{"model": "masked image model", "dataset": "photos of plants and fungi (iNaturalist)", "train_examples": 22605, "image_size": 48, "crop_scale_min": 1, "horizontal_flip": false, "rotation_deg": 5, "color_jitter": 0.2, "method": "simmim", "mask_ratio": 0.75, "loss": "l1", "arch": "swin", "norm": "layernorm", "norm_position": "res_post", "hidden_act": "silu", "mlp_ratio": 6, "head_dim": 64, "fused_qkv": false, "bias": "all", "qk_norm": false, "parallel_block": false, "inner_norm": false, "patch_size": [2, 2], "depths": [2, 5, 2], "widths": [48, 96, 192], "init": "orthogonal", "optimizer": "muon", "muon_scale": "match_rms_adamw", "learning_rate": 0.0037, "momentum": 0.95, "nesterov": true, "orthogonalizer": "newton_schulz_5", "adamw_lr_other_params": 0.0025, "l1_shrink": 0.01, "ema_decay": 0.999, "max_steps": 4900, "batch_size": 128, "epochs": 27.7, "lr_schedule": "step", "warmup_steps": 90, "weight_decay": 0.2, "adamw_weight_decay_other_params": 0}
Rows from block 5, named by matrix and row number. Rows with one number belong to one attention dimension. Each number is 500 + 25 x the weight over its row's rms, rounded and kept within 0 to 999. All counts start at 0. Numbers have three digits each. After the name is the row's rms in percent of the matrix's.
# q: window attention query (model.blocks.5.attn.q.weight, 64x96), inputs 64-95
# k: window attention key (model.blocks.5.attn.k.weight, 64x96), inputs 64-95
q.0 098:491485498468467496487483450468489494519504461494499507504531500491487492491471500536529498504415
k.0 102:493536504493503490498505506523490544520490497500455506525503515480553496510491497502504464482548
q.1 090:468476490477512512463503509500550512507497506441469461494468468529490493533488473516492495493490
k.1 086:532501486477504442516500499471498500494440498492485457513518441523441509485540480500536460493522
q.2 101:509488501508544438470487561468477486504480518503537498439459501535496466503521488464539500507502
k.2 094:520515545529472522479515516507505485507485529497490463474533497527502462522507474479504457472517
q.3 111:498524522477489523519507523454487498495498532506514503467513495505433452509555501492509458499517
k.3 107:580476512489522510499499492530492501471498481501518476498520495529539482460517508502487501510474
q.4 108:512495509475469511497533445505518522506510489512493452512539503446484520480494497525481498519523
k.4 095:497496496496503520497500485471526498510530455489455507496496468489535514503524470510471497515495
q.5 085:485502502487514496508506493522500514464459518538502500486521519505506489506477515472506522503452
k.5 100:470566508502502489497517473499488504511528485501473516531533491452499515536494463531519423482463
q.6 096:562497539538484459499474516452521471487494495500512493503512533494503511483480487502550484523535
k.6 097:536484533503498522474477492503513497475499538514497490468487483544523482514467498521503479509543
q.7 118:504496503506506445514451509450505502495503467513471510485465533541520513490505484521490483519499
k.7 122:494507498487498482523493527507532506522505547514490452505501520495492458455474482493568478464556
q.8 125:505496526562500521520481474497504462489532521503523495482502483495450461501526499530492490468504
k.8 115:510525463495502546495552472515499518505441535546536471474551492506515510499525501514509463494510
q.9 107:483469511467495448515515500454501454524514508488519499476524420487499447498484477516525481511475
k.9 113:527583539459497448476526487466503497476510494522503456524519456511485479498481487493524476489545
q.10 092:504481525460508486482494510473516440491488518495496483518507534487519502550466505491497498519474
k.10 096:530483499515504551533551502478550486488482528534489516501544485471518510492542517507494472488504
q.11 112:508503542496481590509460486505473486508490500513517526536476500476507547569495501500498511499518
k.11 105:504503478486473496554532503499492510498474513521540491490500472512546591471544506522509537452511
q.12 109:553501502496511497530501481491527482493539498487502493497497486517538488491501505508496501540442
k.12 112:497481516487495456447438501498472494502518511577477492535522511494507470506494468557500449518531
q.13 088:469488538479494470529517500536487517514509501491500473500498450489501499458495501567520510496517
k.13 083:465525524502503497503478499494487512509540494487485471490486467491463461516462506521502501519491
q.14 091:451515542537502492477535489501477540499501470485476522549505538504466501494445477483532482502430
k.14 099:537498496479506429467490501503485516463507452501433495508503488477516527502455516508560503500522
q.15 089:508494494476484470494514561519502540495505503503499507560477535522517498471497495481513530491509
k.15 083:500437541484470473469501448504472510503493499499494492520478496516503500493496492505483527500499
q.16 116:505529509502508506465532494518527496406474502525519459531519512480516579493510486518503470471487
k.16 107:495494500464507472489477532487452487493515471467481550488465509505490492490510541494488491526519
q.17 129:510530476495501500483472498470502480545522501503501494478487470488514470537462473520547542519463
k.17 142:490503506497440432510465507479501553446509505517508541528487525461474483534502517529484441506538
q.18 088:510504480511494527507461484479497483514512512474492554466510519533501523556479456498541468463505
k.18 091:516479529477481501521534468503542497438428509514487497489481524518482532500512470496497512492524
q.19 116:499543514474500519528472468514490504469514504555506482548493504535525510505500518490436493503529
k.19 111:523546501498517496518506499501467471501492487492519487476539512491575512499515540490503507501538
q.20 078:509501502556496507517494446515499482540570525501516484499477495521502454521495474512483481546518
k.20 083:487471508513503490533464463494483513529499550559506466465506484520474493488506552536535501530500
q.21 099:499491481484482474515496500478496539500495498516477496508531501533549521493504449509475487517548
k.21 122:499471531478497485506498499462539475506496519507494498505517463497482465483455479496500545502496
q.22 085:507491506500495541464498540499502436507525490508505499542494486485541502518513495547461570501461
k.22 095:515474521498497538505527484527483540556455491492490538503518488516502461532500518494490483505510
q.23 105:493527543516500505505524501496499506491485506499491470501482558483487489487499499479502500500501
k.23 103:489438506493492507483472561487500498503568509481511506502498515520525498464505514506494527513484
q.24 109:491498493460544486494485495509502521464477483500496541505507560502516541496507508477488490516487
k.24 108:477479506511501486497535457506513497511477418492466480460503513525504541504498474472522492467502
q.25 092:498497501529502509491530485506494468516486541492499523481433462456509473542521520517529491504459
k.25 095:521476511514505524490543485503491485490498516531495511512515509523501505490537459559500475500537
q.26 094:504529512510535465516481530476515470525520487454491504495465512507484497520493474470500506486472
k.26 103:501470493499497512482520434504516531468498525511457498503489504461453504499510490487504465500492
q.27 103:502493495554474456499488489502480467500497509503470519496517488486492477508512485536518470499491
k.27 109:495574505473472483514499517539454522503472489479501499487436540506479498511457463495496497434490
q.28 098:501492522492481514516502481490484497495517505507523489474452414522556523574522470516461517522494
k.28 098:508527493512482499502507468500492534493531507508547504549525469533497473514532511530524504504504
q.29 124:468527466533490471505498465471518511557523478496512514504480397488511520471472517466500544496474
k.29 120:524513457529498463471545488487491466473530515485519497556513517469493493516465475465559520545508
q.30 094:514508493504445468513500510483537487558505507494529493489514519497547449502469452494509547543447
k.30 105:492508550490478483458499500462504508514558539541506563536483494474449474512481505509505489489501
q.31 085:500542501511531500501483497477505462477474497500521509501441506453553485500478475500517511544494
k.31 085:488516492547441507513512495487540522478502500498520488494510486497505485470490451503511468505509
q.32 102:470514502495500490501432478475504536504507485454504489498530528505454479477483505545505501469508
k.32 088:455501495484500457513481500470516539509452523443457504479486498482480483500457561492512510500500
q.33 099:492507503514520483483493489470493479421541488501515465556481476523510514514480476482441492505498
k.33 101:473525494498497481522502486467514492486530486495445496488544473523495495505470497479538497508476
q.34 093:514514513531484472499543489491479498523545498496558482460475444495504454485505500487514509505502
k.34 099:553543476540487517504512430498488489483497520475521484538492474517519463480500515514507497510512
q.35 112:543482518485477480528500494474504482469497520552497464509507558492447545488496525490498441524539
k.35 099:500488508498517502493496516473480487474501525490476481457465545477513472426494473516524495505503
q.36 117:538498496508496476415508516499473501502503499489500503530551538472510545502473486458532468523499
k.36 120:518499530494503432534501537455504472488529500499502510500443502500494512478487557500499543538503
q.37 088:502514512484529515516446498529495504475479536511506474487512528485495502503471514505527498518512
k.37 082:485495513505499531495443469503473544475490459501482488460535506497491505481466515551509467474478
q.38 086:480511522497501487509546496566510529490464535536482487495535526503498502497520502481465536517493
k.38 098:484496513467529503519499498500465474547499518494464580491475493497492510541480493493477521502466
q.39 105:520539504494516523508506503508499467475516502511522495493486502495501520515507470547470465528501
k.39 100:484516495498505503496495476505499530496472506531535517503490516478503519473551514530497416496482
q.40 124:531486530505523503462499501536504499546500496539537505495522492496498508498507497498489497533526
k.40 116:499467488532521510462508478490526493510456524527501518493507474479508499469489484509496504531491
q.41 095:476509449509465515536506466515521480478446545524502481509538498496517525495473512452497504498465
k.41 086:501503494502501454434495526496470453475524508487487515488564537474557498524503494481513506467494
q.42 088:516508509517459512524502523460508502491471476506498453488502501486489544450489521473493519518537
k.42 086:499467472503478493478477522504516503494530549458503481501506505442480448480491462465506494511523
q.43 107:526485509494481439563484523503504462513501501502550516500498512465513497493475492501530485490508
k.43 106:487492542534519534497492478500519500490567503493511501506459525496469487452505500501489477493488
q.44 079:496472514490505536482497476483512539522499485515475498558500521496489561482526497450503510471539
k.44 086:496496452518474493523563519511495484510487473480544472495460497510530535485516472468513535494492
q.45 097:506526454528476470533491538541514562502504480483498469428475480547508501477492470551496510476522
k.45 091:472495504504507501501514472489494499468485511459510513508466486500495500503511525505526504500470
q.46 075:513506483530504496531498459485537469518517519501483553498503533494513501516505478501526480467498
k.46 083:532476479522528497478480503530501499481525529484482497503487546553499471507542501513486499507456
q.47 106:529515526486500450489542461494453511509513496514502495492478501509527499518493529471513491516517
k.47 102:518447521524499502497470504490496466483534499529495496488506497515492515542493503486533525518474
q.48 095:491501486523525501514477499535525534498446533511485501484504582512497510540507453531498490522510
k.48 109:494461476491556477484465526537509559499464519502501512479532551493506501482524525512484460452509
q.49 098:502510479472491508435492532465490450547505518499465496508459477480493463491469513460499522527451
k.49 080:503528502480490493516577498483492513542504500478517501519497533451497468491509475496500479513497
q.50 085:500514503489487512503488475516532497559468494475500489482493480499497500486475506475522565491454
k.50 076:497518483516456454464497463492485475514544522470477514514504528432485496507544492501510490518552
q.51 094:496495497462499435514497521532529514504503500507514483494489504507558502433489474517482500476469
k.51 090:467474534536515483454490502456500490518505501490493506490457547469495488461492526485518453501492
q.52 088:486512522492490470519515473463498489504531525497528478522549487463504545498499465514493519490537
k.52 092:503539483511469492498510490473496500470542506456498496452499472506493489450491502487503532507463
q.53 113:525507505531533503525508517515493509489482525546524491541510541506478560507507519497475504472587
k.53 112:498476517501470536502497533528463499500492504494526488441462495529567539454511470454514521497483
q.54 100:509514513547510565459464488470487532488502461502526509484490510501497477508500499500513476512464
k.54 090:541481509480510456504495515502478498498500502493481483562533520521524525499466492483520510503553
q.55 106:493506514499505509503490467448500436515511515447473472498519469485526501480476475480524504514459
k.55 094:503517501487487443488486555512506536539520505496516471514501528509490456518503501541513469518487
q.56 091:511469491491549507498487502531496434466494506502518505432456442527475450499528524526443436483489
k.56 090:514558529508504488541514504493501475517430467508502464500525489513496486489549505481530441497522
q.57 100:501533480483437499515510470441520497498529502493520520504495447493519496507517521495449493475493
k.57 101:493525483464469478455508500481502476486529534513501577550506512497500456504504509482483552544505
q.58 142:506492499468500420537501506521510493518514497497507509499490501518528501469505477496506505502461
k.58 144:463499531490511470503489500467514471512532521505495493538484501498457429484474479531504505528495
q.59 076:508520517457499497499493475472481498535490489482492522494505535481525485564500481535489513499492
k.59 073:480493501500491524516460497503549540499531490496513550505468510506520482523529489539498514501458
q.60 075:509500537497502501514444497501500472453465500496488543492511506488467511501543501519510507460508
k.60 085:502498468519511526551527475537504500507431457481465529465523508530513513530543458485464514462488
q.61 094:495509510502527504447512504500490509488435484498485538544511595502454508487515518498504462502486
k.61 097:527501496482485441483454556526500501495488498510489517486501490474525530471489503490477502490556
q.62 082:486494501514502535469498498492478504499491502542490485489503493502476506503485535502496499507520
k.62 085:508521482494467538487477510515457506500459494517516493477543486478530520491482481492490458496547
q.63 096:499467496509514493550521501499536467477489503544472531501548428494502496483492484502531469496502
k.63 091:535532494487516471498522496474484449495529477539476498529426507494471490522503467508543500428500